A small image classifier, trained from scratch.
Data: trained on Sentinel-2 satellite tiles (TerraMesh), 72500 training examples, 56.8 epochs.
Rows from block 5 of a small image classifier, named by matrix and row number. Rows with one number within an expert belong to one neuron, the router's apart. Each number is 500 + 25 x the weight over its row's rms, rounded and kept within 0 to 999. All counts start at 0. Numbers have three digits each. After the name is the row's rms in percent of the matrix's.
Before each expert's rows are labels from the 100 images, of 14976, where the router gives the expert most weight on average: "top examples" is what is common among them; "peak on" is the class under the peak. Only what is clearly more common there than usual is listed. The data: Sentinel-2 satellite tiles (TerraMesh). In brackets: how many of the 100.
# router: slot weights (model.blocks.5.mlp.router.weight, 64x160, trained with AdamW), inputs 0-159
# up: expert up (model.blocks.5.mlp.up, 64x160x160), inputs 0-159
# down: expert down (model.blocks.5.mlp.down, 64x160x160, transposed), outputs 0-159

# expert 17
top examples: crops (84); built area (80); main land cover: crops (64)
peak on: crops (57)
router.17 109:449506477510510465451520477504468477487509515557455556484462466483474498508504504517513494473507483517480491512494550494510476482479492528495524486490534498498503484491537494481489482507518493533513510480526489489484498507500491491503487490501498493508492479457466483476517469486519502466522500526555489441451464495511486463478462530504555453456547546507501496467465510480483494501476471485526490508490479488486489511486505429492476501519466530532474464534528459489502510471459547
up.36 171:512482501517489512518493501494512511500482516501518493500509509501507494493491496496494500502499500485482344502500493495485486429476504490505478509494492500500499500507503512504501513500492500474494501500479513500504500505500501487490496500503485507500508507501511521504487476513499275515491485500480499515500497498511489519502502500504492516508499486487474512500500494471511496482510510511500486500515501526501499451483496505503506513494503491490516507482491513507493493502504492
down.36 089:494455503455495500527537501500500500507499499500521514473494534533498504497498501452507599500500490559500501499500504514493521502467500482508500400500499502487493501493509470483498456515500499500503503498500500501525481500509514500499500450561498504500500501500500500488482500540501500543501498591604500484511501501501500501456500527501500500491501498505458513506496501488500496499482486473487512499499500479552492535500501437505496485500518536499494477465475502499467580512526500
up.52 023:503501493513501501510488522498503505500474500499566494504528499506499490497483505484499500502434500487499502501503491492500451495496505473500490555499502499500357502500507524500504504427499504493425500508531503497502500501486500478494471495552496503504500506500502500501500510501495500516498488558498500504501500497514488497558505499500494500410497496501482498518510500499522431486500546558499488500503502490501500499528491535500501521481519491482500507495501534603492492494502498
down.52 030:500500501505486586500498489500500503501500496502504499496499499500500502470500498630500519500504506499503502500505500500505479500499472500497424500500500500501342502467504500501500505499502499513515500499484499515482504500500500604500524497500501500500501500501491499499500463501457500495500518546502501436496487500500500439532500500505500500485491498523507501500509496504499515500500511401500496500500500502495500507498458500500501500500500500509500500497500513503498511500500500
up.117 026:507500475521500504524486529493509509500471502499555477501544499514500487494463513469499500508441500483496505501503483487499455493486505469500485565499502498500359502500509526500500514423499507490450500508512507495502499503475500470485471496556497509507500506500503501502499502502489500523497489532500500509503499494525485491564515498500487500456475498500492499524510500500536433483500551563500477500505504498503500500512484549501502529461524488464499512495500536585484493497507496
down.117 040:500500501508473564500494489500500506501500495503509498493499499500500503461500499604500529501509513500502504500510500500510463501500446500496431498500499501501364503434506500500499511496502498530518501497486500516476507500500499585500560493500501500501502500500495496498501467500445499497499520543508501430494488499501500423531500500508500500482489500537514502500514495507499523500500510387501495500500500505495500501499468500500501502499499500513501500498500514507497502499500500
up.146 673:501500498505491500500501503499500500500500500498501475499500501501502496501497680500503502501494498501497502501500500498500498502500489498501500568500496499489500499501501503501501500500528501500497555503591500497503504499499501500460500501501501499504516501497507502501497501500453499501658494500497502501499501502500502508499497500501500503495499498502503501498500498503501499493500499540500497502522494500498495477613434500501501502499503497498481499498502501497500498501500498
down.146 102:551504460500498493498497492453499506461503483554499533500499432512470502494502526468474534513502518502495497510517572545501504498541506456475538487500503490481523510502510509534566497489507505565474500515493516543493499537497479496487503525493498521499502476508506475508484443450474499504501508497514501466510509524501500529453499504500569501442537504504531503511493467486522502493501525489473491497500512496507499531511469479494507534462501485530519516486501494490484392497507492

# expert 14
top examples: built area (98); crops (68); main land cover: built area (52)
peak on: built area (62)
router.14 097:461481494521501493466488485476458502480527509516463506472448458493480467531507512483481508478522485526484457495478544492515443483478498500491550491468516530506516464491514525483484464483519496501485492478529478477461480467494495509506471506489493516509505515476470485480491447506522517515520500532547504438478477461491484457459499539504549478479535546494478486462547488483508489506489456477491489498500480492513500513473513442466500518480462527507437467530533498500508495505466525
up.0 084:546522512447494465551445465494494471484468462516511494492531527500535516452519484508517494501507533455521497521519485518505495476508519488455453485481523446522530512453521516516492500480483475516535476491468526524503524523458472491480521493479489518520516461537539483517473460495473498527512480513495520554529485508528483498523492513509538498474470471492491510491508475475496530523477536520536505476517497548498514490495472549480500474510484474462538525517509487466449520510526511
down.0 089:479480520508552477479517544495470451522524521478483525474482475479471507487519481510527506516473521534522478484515522478518486543494469474522489484511555517524545514505533473492480479486523484534479523557533477527473514536474556511478521516514475533515474493537478505534517488538497551516526476487542508529505490477516481470512456520525480521519527541507447528475490467487482528508477485496517474523523537522513521547496491488489524491490522530519481481488510464507515499472481548
up.1 114:538531482523529517522520479528494515521485516527530476503519528525475476472502472484509476480514462482489525477489464475463462490463525472518464500501526479503537476511507533473483531538501494463492539528474515524538471521519481528488532470516526480501477533529461537476499528505500474519500480463471508464538479479519525475489524505515538511480537468461469528481464473506528473470522533462471477498525528484518515539510488535491539533478475538465521471463488526538496508497473500
down.1 108:545502512518490475520527461531469518515519530523537466514519476520522521479526526546491460516488548512510515515485546492473545457486500523506456477483534485473547468515516506512525498477475465464509492492510519542528480519538478480494500470525490474486503529527524522541514496508487487522484491534455484455470489519548507501475474481478525516481528455511478521532473521514469470472520521527493529525509487460525477536476455528490480510522521508463523474535516517521485472484515522
up.2 098:540504522514486540544544483459487501518518517531540497478525481523526479527511488460521521487527541493479519541486460509509544515491497458514456476481487476519506520508536540482483525522484496479529483508480516491541487503469479469455484523480515486512514473536530518479487455491470489525511479506496512501490516525542541473500487515524538521538460480498460545479502523515508524546511540533498468515514484541486481497477513544482480488522532512460519497458479459455478523490491499
down.2 114:538489532511471510544485511480519515461522483458501543461523459527520501520485459533487462515509516536515516486466472482491487518500501521494458532485483512478538520519512463512520481511479510534532483474479510520525513516482485538546533481485516496515515488544538540469487496532511518484486510465539477478493535487482486540462515461517541517486460534471459479519464488501506476508516497512481483540517524463516508534537535528522480455490493538505537510487462466506512498516459484
up.3 099:470511461515486520546546484458519519456477518530541476521527520520541487485481516477479478531487526455478490525487455485486485481535493466519458511482467482464460520514465529475504524510484467477506513511503518521513518521462483517482504545499541510517514547514467530539517455517481482525508471482520516546520514514533486471476485487520461518473471456468518507480466519492534470537481539518528483515516488479486486487487478530485523488477532461463482479504484535509487487517515485
down.3 088:513532483481521515546544516479519477520480522513476484509458516491472491483484482542544487482482484475518481480482448481486444486463524484522473528482484484521554521479513478478485480521485517490476518526512498502523450557514452515482518522519479487509463481538467530496481494477464506469482487511548483535525520513482516505474447483482517483512540504485539478520487482444513472483515478481521515538484515538519488493522461471489522472482519483518483486472479464515516445486481481

# expert 58
top examples: snow or ice (73); main land cover: snow or ice (67)
peak on: snow or ice (66)
router.58 101:440471496520531484481518512497486478483519513547454548473478486487471475491518503490492502447511502536447535542494526482522470510497529521493494515490542487490511461481492532495484494501512505510489502474516503477502485537507483508522479480518471521511452508482460489470507458513532515506514485518523489440461479498527498456501487517514554481491532544505487494467457482463508484533466459509525490498485482495498509518496509460471512549528458481494514444542521452536500511500476530
up.0 092:541505523512472517526470473477510521509495513522535462528529529531540476529478534482474472520466521495480485471489489514486484498503505463518541528483508516492460532530528503480466510465514526521528530476468483512472507502462495461476479513530491525517529498481495492484525541505467491505509519517470466532521514460489496541460521487486463480532464464517535471525540532485510512506474538527535489528518501470516475473533469536531513490460533512464460523531473540475489469482510470
down.0 094:491487521491518533540538534504526521529501504487462485538527481516538465477491509523463466537468507463474516525539463481493515501530521492486460533512491510480460520539507536519537526502496513488533492518461512526500485513479514463513461511484485519515538539465465491521492459515513480482517516461462483458495468485484487537510517512489499483482461458480539462488502508539462487464523484539470455521492519499518490530538543507527538513489492500483491520540480533512515535472484515
up.1 115:469490469513469531520469469475515511476511489469498499469523469530482498531502509471469493531470491479481482470469525472531529469529471470531487470469469518531522471521506469469499467529505470473468531521479518472468482470529508482470487531518506531487528523498470514523503483516528469533530495469531530527531472528470531473528533515531468473470467530491475514531529531531471468475512511481530530510491510530500518480528516510532531532527469532528474471527498520533471530478514493
down.1 124:471496468493471532473468468468468487497469499507530468531532508468531485525489520473502490510532476531469530468469531521532533507530469532478522515532531482493511471531523529497502468494532482469532534513514513468512532519493531533468533531481510472468531476484527530534531474469500532498532531517533493503512495512497470514532528470468498533532469473472504532531503470532530532478532529477531504477490489506475531516531511468532484534533525483505482501469532467515492528476519515
up.2 087:537493517491464505538473463523483485470479535520543484529478537478538543542518515505483497485462537462512482491515540520490463534514464498502542485536463490501456522475501489469499513503512470456529486473476515512472505462507506460501514532467509464482506490533456520477490543479521507478537507534520513524536491462466507462457507507525483541539471523480536481483520488463517495517523490526467461533493483460484480499520520520482526510461517497494497492478515517494532474506483489
down.2 081:549479486518487522544473490508485548477475484509523523507520480475523520520513516460527449518510521476533519486491511505501509521472504500480465519482511478500452475515522510510497462483504473478486514493452488536520525515508498519513541519476536482511484495462548458470508459512484526537506485519450529505487514516520518470524474520512516522452528516448541477487494521490504503538494475460521477551516481450490468551534490518521478469518516547518535517500481461494489466482523514
up.3 099:537477469480475517537515528464494494478520489525535520472517536536537486461476476486499463525464519482473470493513536516511463473523498510530505524485510489480535534513524468480517475464517523477476498537483523536532516524468498464476524480522478470518494479532536518507506465463477535464502464478535498532536532478500484527494532470484512508463474536464465481487466524499474469526479536512464480481492520532499518493533521536485519482464536516517468530512475504490476531493514464
down.3 100:540522502465461464463518471477462516495518529537539512479532468503477460506509539540494538513522489488515459514518488518496542497460507460485527538516510504468460516532476522515512473522490483462521490530463509540483483510490503460530489533460481515526499526505481507512522467514522512540505517476519510463491518489487476467539516507511523463460480463477486472485462516503540540476525526513539478522487466515515495532460539480529518490511482509521525486467477530481530538500506520

# expert 57
top examples: snow or ice (98); main land cover: snow or ice (94)
peak on: snow or ice (95)
router.57 082:501506521509529512530488480455475470495505531525455541458432497512466490494501476469512463468511514482498506526468495511492518431511526525501478507498517462481546496526514506518516494502512520501535499463501468514485488534489477517503461502540487488500499486539495497474473470498533515484512440513539486436482499503497507475494527518517537496466476483483499548480535503497530483505457470501485480486502469527530529475532466478477485529509471484526454463506479472552479507488478536
up.0 080:514520544515477525491477474460527517526477472507495487517523519536530525542501478529519477513482477474527474484474483533520444485506472477518550550475460473552445466528517485533484492475531473490525473493530529519461497484469517470484505532484516478523531483493516491484479533488512476533515527507534527498534505505509501500492499475474507524457472525493514483527514520489511523457535535492527510519543528469485469542495448523472528520477518517493459527507516495476477510481487525
down.0 094:489472473551475523447475511472472475457470524476525497490500473472503506519476480519521467482525526477475477485505486524496528516481471485472533513549522475466459453488524476481484471484523510504491477479495513479524528476478525520547512475479481481513525496473500470484533464471523511532485477485541526524522524486496528529528477515520477503467484517483517518488542523527507528473479525491492515530484550516480536473552528542484472504512519529550527516523476466477513476542529517
up.1 108:464523537497480471541513526459519508480518492492539473487531510530510491497504514537496535514472536527504522464511460535540484488464481533463535536483482511536539504492524509504519512463515471464484490530531515465464508482462524462478542520463510497510514533532471462487497539507525476465466483489536525463529529495465486473475540496468476518460517539537471487491494494508478517540496534518533492499494487467486485509484509529483523514474479507475478494464514463496530477509533489
down.1 086:543483477484472506541477509508478481557452482541520510489519481498515525521486519534551536481486516526514478480514496519481542513558479492486551512510461480512501458498532493517480483518494537504514481519492510470485522482481487537500505509501482471515519535461477483515505467532515519479443513484450494486514460501523524551483467512481495464483496466486454520480446556519512520492479514500509526527480532490504518445493537520481476524485488498491486552484489474490482479477520517
up.2 117:465535470467476486479465527491493495473519500509526467500532472495470481513470527521466464514539529533470501499510463531518467506468499510530463533485500527527483502531537480472487505473488487482479478467499504466468513462469487467539525529506468486530512531516474477492505534514495518527470505527534510466527512486465466477537497530531471514463526512536462535472526529471531500530472538466529514506531509537505483490473511488518534532473530529479517483463507469496534463507487525
down.2 113:537472522496458461532467475506487487478466522539531468510527503512525525480517525542483522523528471541525521522458502518475544486489514514480473481476529484497544483481527516511530474525464462472465484521496515534526476521538479474471485493509492522513524497461532542480467536543537517466513496533465516461513523497483483470521479503476509494480459499541460516486467485492480523521510539531541485489514489472498477506484473488482525460476514491465477513536506528525523459487493502
up.3 103:479511511482501464539536486469509479508518499473538485513469465535525497481521483519488503489465534510525489492501496505543458490535474471487516463484517490515459483532516538520500485532508485482536512483523489465505470518465496485526464501535517464542482525540474484481507527535536543489529531493483480535536516484470512535474520536464521499535473464532537489463460480505474501490472535511524483527520505475501482521528521535484464501509506463527509457461512537466490524535464520
down.3 098:469505515546507452468525465526476477512480525514483491510480522489460525496526479528494533512460473519504531450512453479479499481482520512516457486477491519483537477517522527465474449514479513538480482539476515503492478485514512451519526482479509541490486516460472540514489469498514501520519488458536518461479524484482486495531478515481504519508531542460535486478483484508481485468475483524479511549504488476520481544525461493476541461491521482452477484528520462525489521512482485

# expert 46
top examples: crops (64); main land cover: rangeland (52)
peak on: rangeland (49)
router.46 097:446470503506507506463520523512471506494512528544479532477494476493478487516511514520504486479520479501448488519486551475513466477485511493494508495462527502509521464502499521490494491452518482487476480478516496481486481540505484518485474505506498495508466468483474492458508446537540496523512494546534497444453497489539501435452498509503541493467546547499494509455494488479490475525460453477518489486506465489496498531497531445466487517471458505497484478525515466507518482502471540
up.0 103:494515507458470515531518471467514521487498480529474522507527525529527490519490528529460500493531469467500503512521480483498462519471495529496473514484505515489458529522543519468462487518531500469495459485515540489535528509467486469483510531507509465513529464472525527485501530523538473503461540522540529542518496504463483471517480530495497508464480541532462486497524529501513536515531541530534505529491539512539472485507460529486528466503520532474471518496506541469530469515491531
down.0 100:534488495487492537534527519518448517514474453517496512490484488484525463519487520534530527484537535477521471484516463498461533519535537498529484549482498487513469514511536482518478479507543455462514485474523516487486520487482535464487517518512488491522491501518535544477521523484491520518515510467475520465515522488484465535520517519517466483537519496476529488487493486490514522479472474475463537477483488465535450519464481474535463513486463484464485482481551532474479461491520507
up.1 094:545525535486486487544455478502519485456511489518539461503488481513484478483481545458478507519516536530483514537516453519477455470520516459492478540534491509477463519504519482490491543512512495538505513482482515506540513519463508491493516502521515546516514534486476521485499461518523539495482518460537459528529496480491477505526513513481472516518463474460492523485540512519489539524519540539474474484485484506515483517482535540494515538485532492459514495459511543495459522517504482
down.1 089:468521515467471451474523488525517520491519476479481493519516486513519490454501520474471530478521514480519521519520544478518530522495551491516463536488519479480455522488523529517521537516519482471509496475487520464475517520485448452483481455524526496480521519476474495516466529520477547513519480487553517545524445555476515462528482521520481504478478451487522479486513484520478535520483483479466486517518525481518501483479478485486482524490528471482519521489483547480527527518518521
up.2 096:459466479491503513473506492458485494469507483483542508511489479517518518519505488458505474483528542541503509498519458484511454516536484497486520542507537517515456496516485543517473488457481485457457485484496517529510533482458516457516509507485478479485522523511501522512502521519493518516485503484490512545479509469481514457496519476498457512522458455471543474487546487528497470477492543542483458520514487478483487474454518500458491543514494483457502459480513544544513478477518514
down.2 094:521479518480515447525481517551508479500473486515521477554521450497522481516480484550453479485485501495502472514482550519502549482491518484519523487519483544483479516482484479517493484546480491488535505491506486516521494512534488474514485539515490520505485491485526520462486448525519472488528531486450472520488482544518517550477517480537511553483504451503474519540503495460518519482518484490553487485484516487554518537482522534518457472482485522480525483486482499491463481502517517
up.3 101:538509482503464536542524464473522506510472495494539463494520488502496514521464515461489466467474535481518508539494492467467459483461465463482475539513504508481458505478516534500500536527507514497481516477463478464504493487463494489494484509509520537457516503536535536477488487521465474481495524462523512540484511525524504463461517476513476478465474517536491465519522517520536509494479538468525508522486534540520483497492502541489535516515483466538515538490526461509486458470482474
down.3 090:518481487518484498501518528523483485487528487490477506491456516473476511539515480510526496497468505468519461484519519484516480513522490478536450474483489551524459515509522542489521488477477482522452485514548484452492483478505519450527521486527484469485523495546519477485497547551494515487519519546512482488483516487493516473475489521520527517497477520517507482485524484447524452444480488477507481472486485482482520452548519486489522466448477490471464477527526478483495456536482513