Weights of a small image classifier.
Model: 15M parameters, 64-pixel images, arch vit, norm layernorm, activation squared_relu, moe soft, num experts 64, patch size [4, 4], layers 8, width 160.
Training: 32200 steps, held-out accuracy 81%.
Data: trained on Sentinel-2 satellite tiles (TerraMesh), 72500 training examples.
Rows from expert 24 of block 3, named by matrix and row number. Rows with one number belong to one neuron. Each number is 200 + 20 x the weight over the matrix's rms, rounded and kept within 0 to 999. All counts start at 0.
# up: expert up (model.blocks.3.mlp.up, 64x160x160), inputs 0-79
# down: expert down (model.blocks.3.mlp.down, 64x160x160, transposed), outputs 0-79
up.87,175,222,215,163,183,178,234,182,182,201,216,217,210,184,230,179,180,167,216,221,217,176,213,215,214,204,183,158,183,220,182,219,181,193,218,181,221,183,176,171,181,209,183,184,218,221,217,213,182,215,183,188,221,209,217,220,179,222,181,219,217,179,154,180,191,222,218,213,181,215,216,173,220,215,180,184,179,236,186,220
up.88,186,190,185,184,190,179,175,168,185,222,185,229,185,215,185,183,176,242,216,175,218,214,217,216,190,215,184,160,181,170,218,190,218,184,185,216,153,213,183,218,188,166,182,221,187,187,214,224,212,197,219,216,216,190,185,214,217,177,246,211,184,182,216,239,176,216,217,215,185,155,215,183,233,184,176,185,181,182,204,217
up.89,216,216,218,217,248,218,182,193,199,203,216,183,207,185,247,194,231,182,185,185,216,185,183,201,211,191,211,191,215,237,219,194,211,201,216,160,217,213,214,209,219,217,214,218,184,176,182,213,195,216,189,185,182,212,217,217,216,181,221,180,216,198,217,188,160,180,185,204,180,215,217,237,182,166,192,212,194,156,187,184
up.90,213,188,209,186,206,187,178,152,184,198,189,188,184,188,184,186,183,219,221,176,220,191,186,183,221,189,219,184,180,213,218,205,177,178,217,237,187,184,226,179,184,173,192,220,182,219,222,221,182,185,217,234,218,229,221,221,187,219,208,178,239,209,187,190,179,207,213,218,224,215,225,180,188,187,184,184,213,180,215,220
up.91,222,217,218,217,182,184,181,183,222,189,186,214,211,221,216,186,184,190,217,179,218,179,220,190,179,182,181,178,216,182,184,184,181,183,183,184,168,214,161,217,185,220,183,216,185,165,207,206,207,215,216,189,239,222,216,219,218,179,182,180,209,220,219,183,181,221,218,235,178,183,184,226,183,184,185,183,178,184,181,180
up.92,203,216,215,215,206,192,182,237,197,210,149,184,213,216,217,198,194,182,214,188,218,207,219,156,176,203,218,196,216,182,214,188,200,188,213,218,183,202,201,210,217,213,215,209,182,189,217,194,207,220,234,186,201,222,207,213,187,200,206,178,155,179,187,200,190,186,183,200,179,214,219,218,237,197,212,214,208,211,197,192
up.93,158,222,192,218,217,216,178,184,226,231,184,183,211,214,227,187,228,201,219,186,219,217,210,220,224,214,179,184,181,213,216,217,214,170,154,217,212,184,198,210,172,222,183,220,219,217,181,220,179,217,218,218,218,211,221,222,216,184,180,217,185,182,217,177,176,213,217,220,219,184,220,186,211,184,180,182,218,185,220,225
up.94,184,215,188,220,183,190,174,181,184,205,183,181,241,182,230,180,172,219,181,186,215,182,205,211,220,213,187,168,196,218,209,210,186,185,205,185,186,184,197,210,214,180,176,216,222,204,218,230,182,183,183,165,215,217,185,221,186,181,180,191,215,220,217,178,180,216,188,217,176,213,213,197,217,181,179,182,230,184,215,216
up.95,208,222,180,183,180,187,184,183,214,207,205,215,184,222,184,181,208,182,181,217,193,209,183,186,182,216,220,222,182,202,215,178,212,201,215,211,183,197,197,221,214,230,215,210,181,188,219,189,229,184,182,187,184,229,186,186,182,217,215,175,183,182,182,218,180,192,231,186,179,215,188,178,184,180,224,218,190,182,181,186
up.96,176,247,185,183,186,205,176,181,186,220,187,151,183,221,182,218,177,188,218,220,217,182,217,218,188,214,179,215,155,224,219,188,224,187,216,181,180,246,177,217,187,227,183,221,222,221,214,214,224,215,197,216,220,212,187,212,217,167,178,218,171,178,215,179,186,215,192,214,234,217,213,187,217,184,214,217,177,180,216,218
up.97,178,220,184,216,217,178,220,220,230,176,184,181,215,221,209,191,234,179,183,248,211,216,182,220,215,180,208,209,166,215,213,218,224,221,219,212,221,183,221,201,218,207,184,209,223,221,217,223,222,185,185,220,215,172,182,190,220,219,221,178,188,219,181,182,184,160,243,203,224,209,221,172,192,182,193,181,181,186,239,218
up.98,173,220,216,179,216,182,176,180,245,193,216,212,209,174,182,203,178,221,182,220,217,184,178,186,220,181,246,224,197,220,216,219,216,222,188,212,179,183,172,152,217,180,184,182,185,217,185,222,226,209,215,188,222,189,221,186,214,210,181,188,212,220,220,179,185,185,217,219,184,187,208,181,216,180,179,184,179,183,233,221
up.99,227,222,178,221,228,227,173,226,192,227,208,178,168,220,222,197,243,200,157,177,182,216,183,178,217,179,216,225,224,215,208,173,176,180,193,183,180,222,223,182,214,222,222,178,179,175,219,203,182,210,180,219,176,230,217,184,180,164,223,218,180,168,179,221,179,177,206,188,178,219,218,224,176,174,219,219,184,189,182,226
up.100,173,217,216,170,215,179,189,183,184,220,185,183,176,188,216,181,174,219,178,226,185,201,214,241,216,181,181,178,184,223,216,182,226,177,168,185,178,185,222,218,218,181,231,229,183,180,178,189,224,216,217,187,220,200,181,217,216,178,180,222,182,185,183,167,191,217,219,218,206,180,212,173,196,180,180,183,219,182,215,221
up.101,190,188,218,186,153,249,222,184,176,188,184,216,180,193,183,180,180,208,151,220,185,188,184,189,221,183,190,191,212,249,181,217,218,219,181,181,218,183,185,222,180,183,201,179,220,221,219,205,219,186,204,219,220,178,186,198,185,214,178,215,218,214,217,179,207,209,184,181,219,180,193,179,237,211,183,236,179,184,219,218
up.102,184,177,184,215,192,178,183,214,176,201,184,190,211,196,218,190,183,243,186,207,165,182,225,222,189,212,219,224,214,182,218,220,222,213,216,213,213,184,195,210,187,193,213,220,184,180,179,215,196,183,188,218,220,210,183,207,214,174,210,225,182,213,196,180,212,219,212,212,197,192,209,181,185,188,182,213,212,214,217,222
up.103,188,222,212,186,211,183,224,189,177,192,223,214,186,188,183,178,199,224,216,231,218,203,226,162,223,223,190,224,183,212,215,153,217,210,191,215,212,185,223,217,219,183,184,210,213,216,193,225,176,186,214,219,193,172,222,203,215,228,183,178,214,183,209,187,179,172,216,183,212,183,237,189,216,210,242,184,212,194,211,206
up.104,192,219,226,233,161,185,183,203,214,218,219,184,182,157,186,194,187,216,191,216,220,174,223,215,219,183,218,216,178,161,218,207,222,174,183,185,215,182,184,195,188,184,208,209,219,185,219,215,166,217,214,215,211,190,222,196,218,184,178,207,184,213,212,193,177,180,184,221,221,182,222,191,219,183,194,184,182,185,209,218
up.105,176,185,214,184,189,179,184,183,218,195,218,216,213,178,182,181,181,219,219,199,220,180,219,202,184,181,218,191,189,221,218,219,217,219,183,218,159,215,195,218,186,197,183,223,213,185,187,220,216,216,207,183,221,183,219,180,216,218,180,177,181,179,217,181,217,221,217,187,223,198,181,218,219,218,180,182,184,183,217,218
up.106,183,224,198,225,185,174,176,185,188,179,159,216,182,222,183,176,178,225,219,186,221,183,185,217,219,182,186,219,177,202,220,189,213,182,216,183,182,250,215,203,214,230,214,182,181,218,220,221,179,216,186,217,223,186,220,217,186,182,178,175,215,179,216,180,174,184,218,215,217,212,216,179,217,173,176,184,176,232,214,220
down.87,180,186,188,185,167,217,183,168,215,207,185,184,193,183,215,206,197,220,215,184,202,232,200,184,167,215,220,222,219,180,176,179,182,185,176,185,211,213,208,183,184,210,214,218,246,219,228,221,186,159,211,211,185,214,213,190,184,180,216,185,167,216,189,228,219,170,185,218,182,214,179,219,213,215,213,184,215,176,215,155
down.88,170,186,213,213,214,214,227,187,246,206,186,161,213,186,188,210,217,234,213,171,227,214,186,213,185,184,178,226,189,178,216,212,186,218,233,165,214,186,210,216,215,224,201,184,232,185,217,213,240,187,175,199,162,177,222,210,213,166,183,193,166,221,215,186,214,215,176,215,185,213,185,215,187,189,212,227,192,222,186,236
down.89,207,164,186,214,183,167,185,229,185,200,180,213,202,243,198,214,205,199,216,217,215,186,207,216,190,176,184,176,187,209,214,171,213,233,187,185,214,197,207,211,217,220,209,225,186,231,184,222,216,186,216,185,215,186,181,188,186,239,210,207,185,216,246,246,204,216,201,240,189,215,183,203,206,198,190,183,220,173,185,216
down.90,226,182,191,162,233,182,182,219,214,187,212,159,182,190,181,181,181,217,159,219,181,162,221,184,180,219,211,221,181,176,220,219,221,182,215,218,216,181,176,220,190,216,220,233,219,220,233,188,219,206,216,200,204,179,217,203,164,214,169,209,186,181,190,192,181,220,180,181,196,201,173,180,220,181,155,184,183,212,216,220
down.91,178,187,213,214,184,241,181,164,214,198,213,216,187,168,225,183,224,221,186,161,168,212,215,188,187,218,159,160,218,186,157,187,214,186,214,214,214,186,212,199,216,179,186,185,211,185,162,177,183,214,211,185,246,187,239,214,183,162,187,217,216,216,199,246,221,184,185,188,233,215,209,215,156,216,163,183,218,186,214,161
down.92,226,183,187,215,213,194,195,185,218,183,182,157,217,188,211,199,184,201,207,215,215,221,221,204,181,164,225,205,169,178,208,165,187,202,216,216,244,218,179,240,166,206,168,211,185,158,181,221,238,222,228,185,215,183,205,205,237,207,187,240,188,174,228,199,216,214,183,214,183,174,215,183,219,216,179,187,192,188,214,200
down.93,180,184,213,187,194,158,224,216,176,209,204,214,213,210,186,229,219,243,220,186,215,239,217,214,214,197,198,202,210,223,215,214,205,196,214,243,202,214,204,224,186,206,214,194,217,181,189,176,224,200,186,215,221,196,210,193,213,218,184,186,162,232,164,188,172,155,193,215,227,212,180,210,214,214,225,185,218,215,218,228
down.94,181,215,214,215,184,183,216,214,183,182,202,200,185,213,183,178,241,215,167,246,185,214,218,215,218,218,214,227,241,186,185,185,231,186,186,213,210,245,193,184,215,214,216,163,178,210,169,177,219,186,189,213,189,176,222,193,187,161,191,182,215,184,219,156,227,215,191,212,204,187,177,184,187,186,182,210,188,199,206,226
down.95,227,214,217,186,188,202,190,216,182,209,216,186,220,215,237,202,198,212,216,190,215,222,239,208,211,218,207,200,179,172,188,198,207,182,187,187,185,185,170,183,182,198,184,210,218,176,189,188,222,216,216,184,233,183,158,220,154,168,227,189,187,245,211,214,207,218,212,218,184,214,181,199,183,181,213,180,190,214,205,185
down.96,182,185,215,184,192,178,160,241,214,182,216,174,190,161,210,182,218,182,186,178,159,225,183,214,185,173,221,187,217,215,193,183,183,206,186,186,215,233,178,183,183,215,211,217,215,217,182,181,188,185,188,211,234,218,174,214,206,187,214,214,156,213,218,218,219,182,213,159,186,187,223,185,210,214,220,186,217,187,191,218
down.97,181,183,180,188,175,181,179,176,202,193,183,232,184,220,183,221,182,219,196,180,186,220,214,221,185,182,219,220,182,170,180,208,242,220,233,214,217,222,223,240,224,218,179,237,210,189,187,185,212,191,242,182,213,180,214,220,194,178,238,175,155,187,199,169,221,181,186,184,180,181,180,216,212,215,180,206,211,215,182,237
down.98,180,186,195,155,186,184,175,212,214,239,213,213,187,160,199,182,182,213,216,234,188,214,221,217,209,205,214,212,214,218,217,186,215,191,229,213,188,215,215,187,215,210,214,217,241,187,188,187,227,211,185,213,184,178,166,215,215,215,211,216,185,212,216,214,227,212,195,224,218,187,189,184,212,168,180,185,186,213,217,183
down.99,186,185,211,219,162,189,189,180,182,211,185,174,188,220,182,222,205,218,219,181,217,220,214,246,166,219,181,182,154,179,182,180,180,199,186,203,209,215,212,227,219,183,242,218,185,209,158,245,193,218,172,182,221,223,154,190,181,179,190,219,188,212,220,217,215,209,213,216,219,211,192,190,169,179,180,180,176,206,178,220
down.100,178,219,179,220,159,179,178,218,201,234,214,218,181,182,199,178,205,219,218,219,181,181,221,217,182,220,219,191,180,238,183,215,219,173,165,234,193,184,223,216,217,191,219,216,221,219,181,157,217,182,160,214,219,193,211,220,185,179,189,181,215,180,184,181,218,156,180,181,219,217,190,180,196,180,180,181,221,217,222,200
down.101,189,186,210,215,217,240,183,218,184,183,214,217,217,220,222,224,183,221,167,200,186,219,207,185,186,217,187,202,171,183,212,197,183,194,177,215,215,184,191,183,216,176,217,193,207,217,184,222,215,225,214,241,217,172,214,193,192,185,186,213,213,194,219,217,177,171,185,211,187,168,188,194,158,245,226,224,181,214,214,224
down.102,183,178,213,217,179,208,228,217,219,180,187,215,198,232,212,176,154,163,219,186,189,216,207,215,215,244,181,199,222,201,181,222,216,222,194,183,209,190,213,184,164,215,216,220,221,191,189,179,229,185,210,210,202,164,212,184,171,238,184,206,190,177,217,214,213,225,185,243,220,215,182,175,217,185,191,206,215,217,215,204
down.103,157,178,187,215,226,222,196,218,208,181,160,184,217,217,212,177,167,221,206,213,216,167,217,230,183,218,234,224,209,180,182,181,186,181,217,185,216,236,208,203,238,188,216,191,197,183,217,209,182,215,183,184,216,242,218,199,230,155,222,187,213,213,232,218,220,212,178,215,193,185,190,154,184,214,218,190,221,215,182,217
down.104,189,217,184,194,219,195,174,214,190,178,186,212,181,185,210,215,183,217,216,184,215,239,236,234,186,207,180,227,181,210,225,218,188,207,205,216,211,173,211,212,219,177,187,215,214,217,179,225,215,226,216,183,190,207,216,210,246,159,180,194,185,210,209,187,221,180,213,212,192,217,229,208,189,232,180,210,186,213,231,192
down.105,192,184,184,186,213,181,220,167,171,223,176,216,185,240,213,188,216,188,215,212,206,186,217,213,198,220,214,215,213,218,184,221,185,182,217,215,214,214,217,181,165,220,220,219,184,166,158,217,186,213,186,213,218,194,214,155,215,230,184,205,187,234,214,193,155,225,187,235,220,217,219,197,213,180,183,210,185,185,184,217
down.106,173,182,183,227,180,181,179,219,184,221,186,239,213,214,181,186,180,228,213,218,180,158,219,219,174,245,238,227,182,223,219,227,221,183,245,223,212,162,185,164,219,218,177,181,219,218,181,181,219,204,188,181,191,185,216,158,218,219,186,232,214,180,213,154,181,216,218,181,221,185,221,181,163,234,182,180,221,213,220,221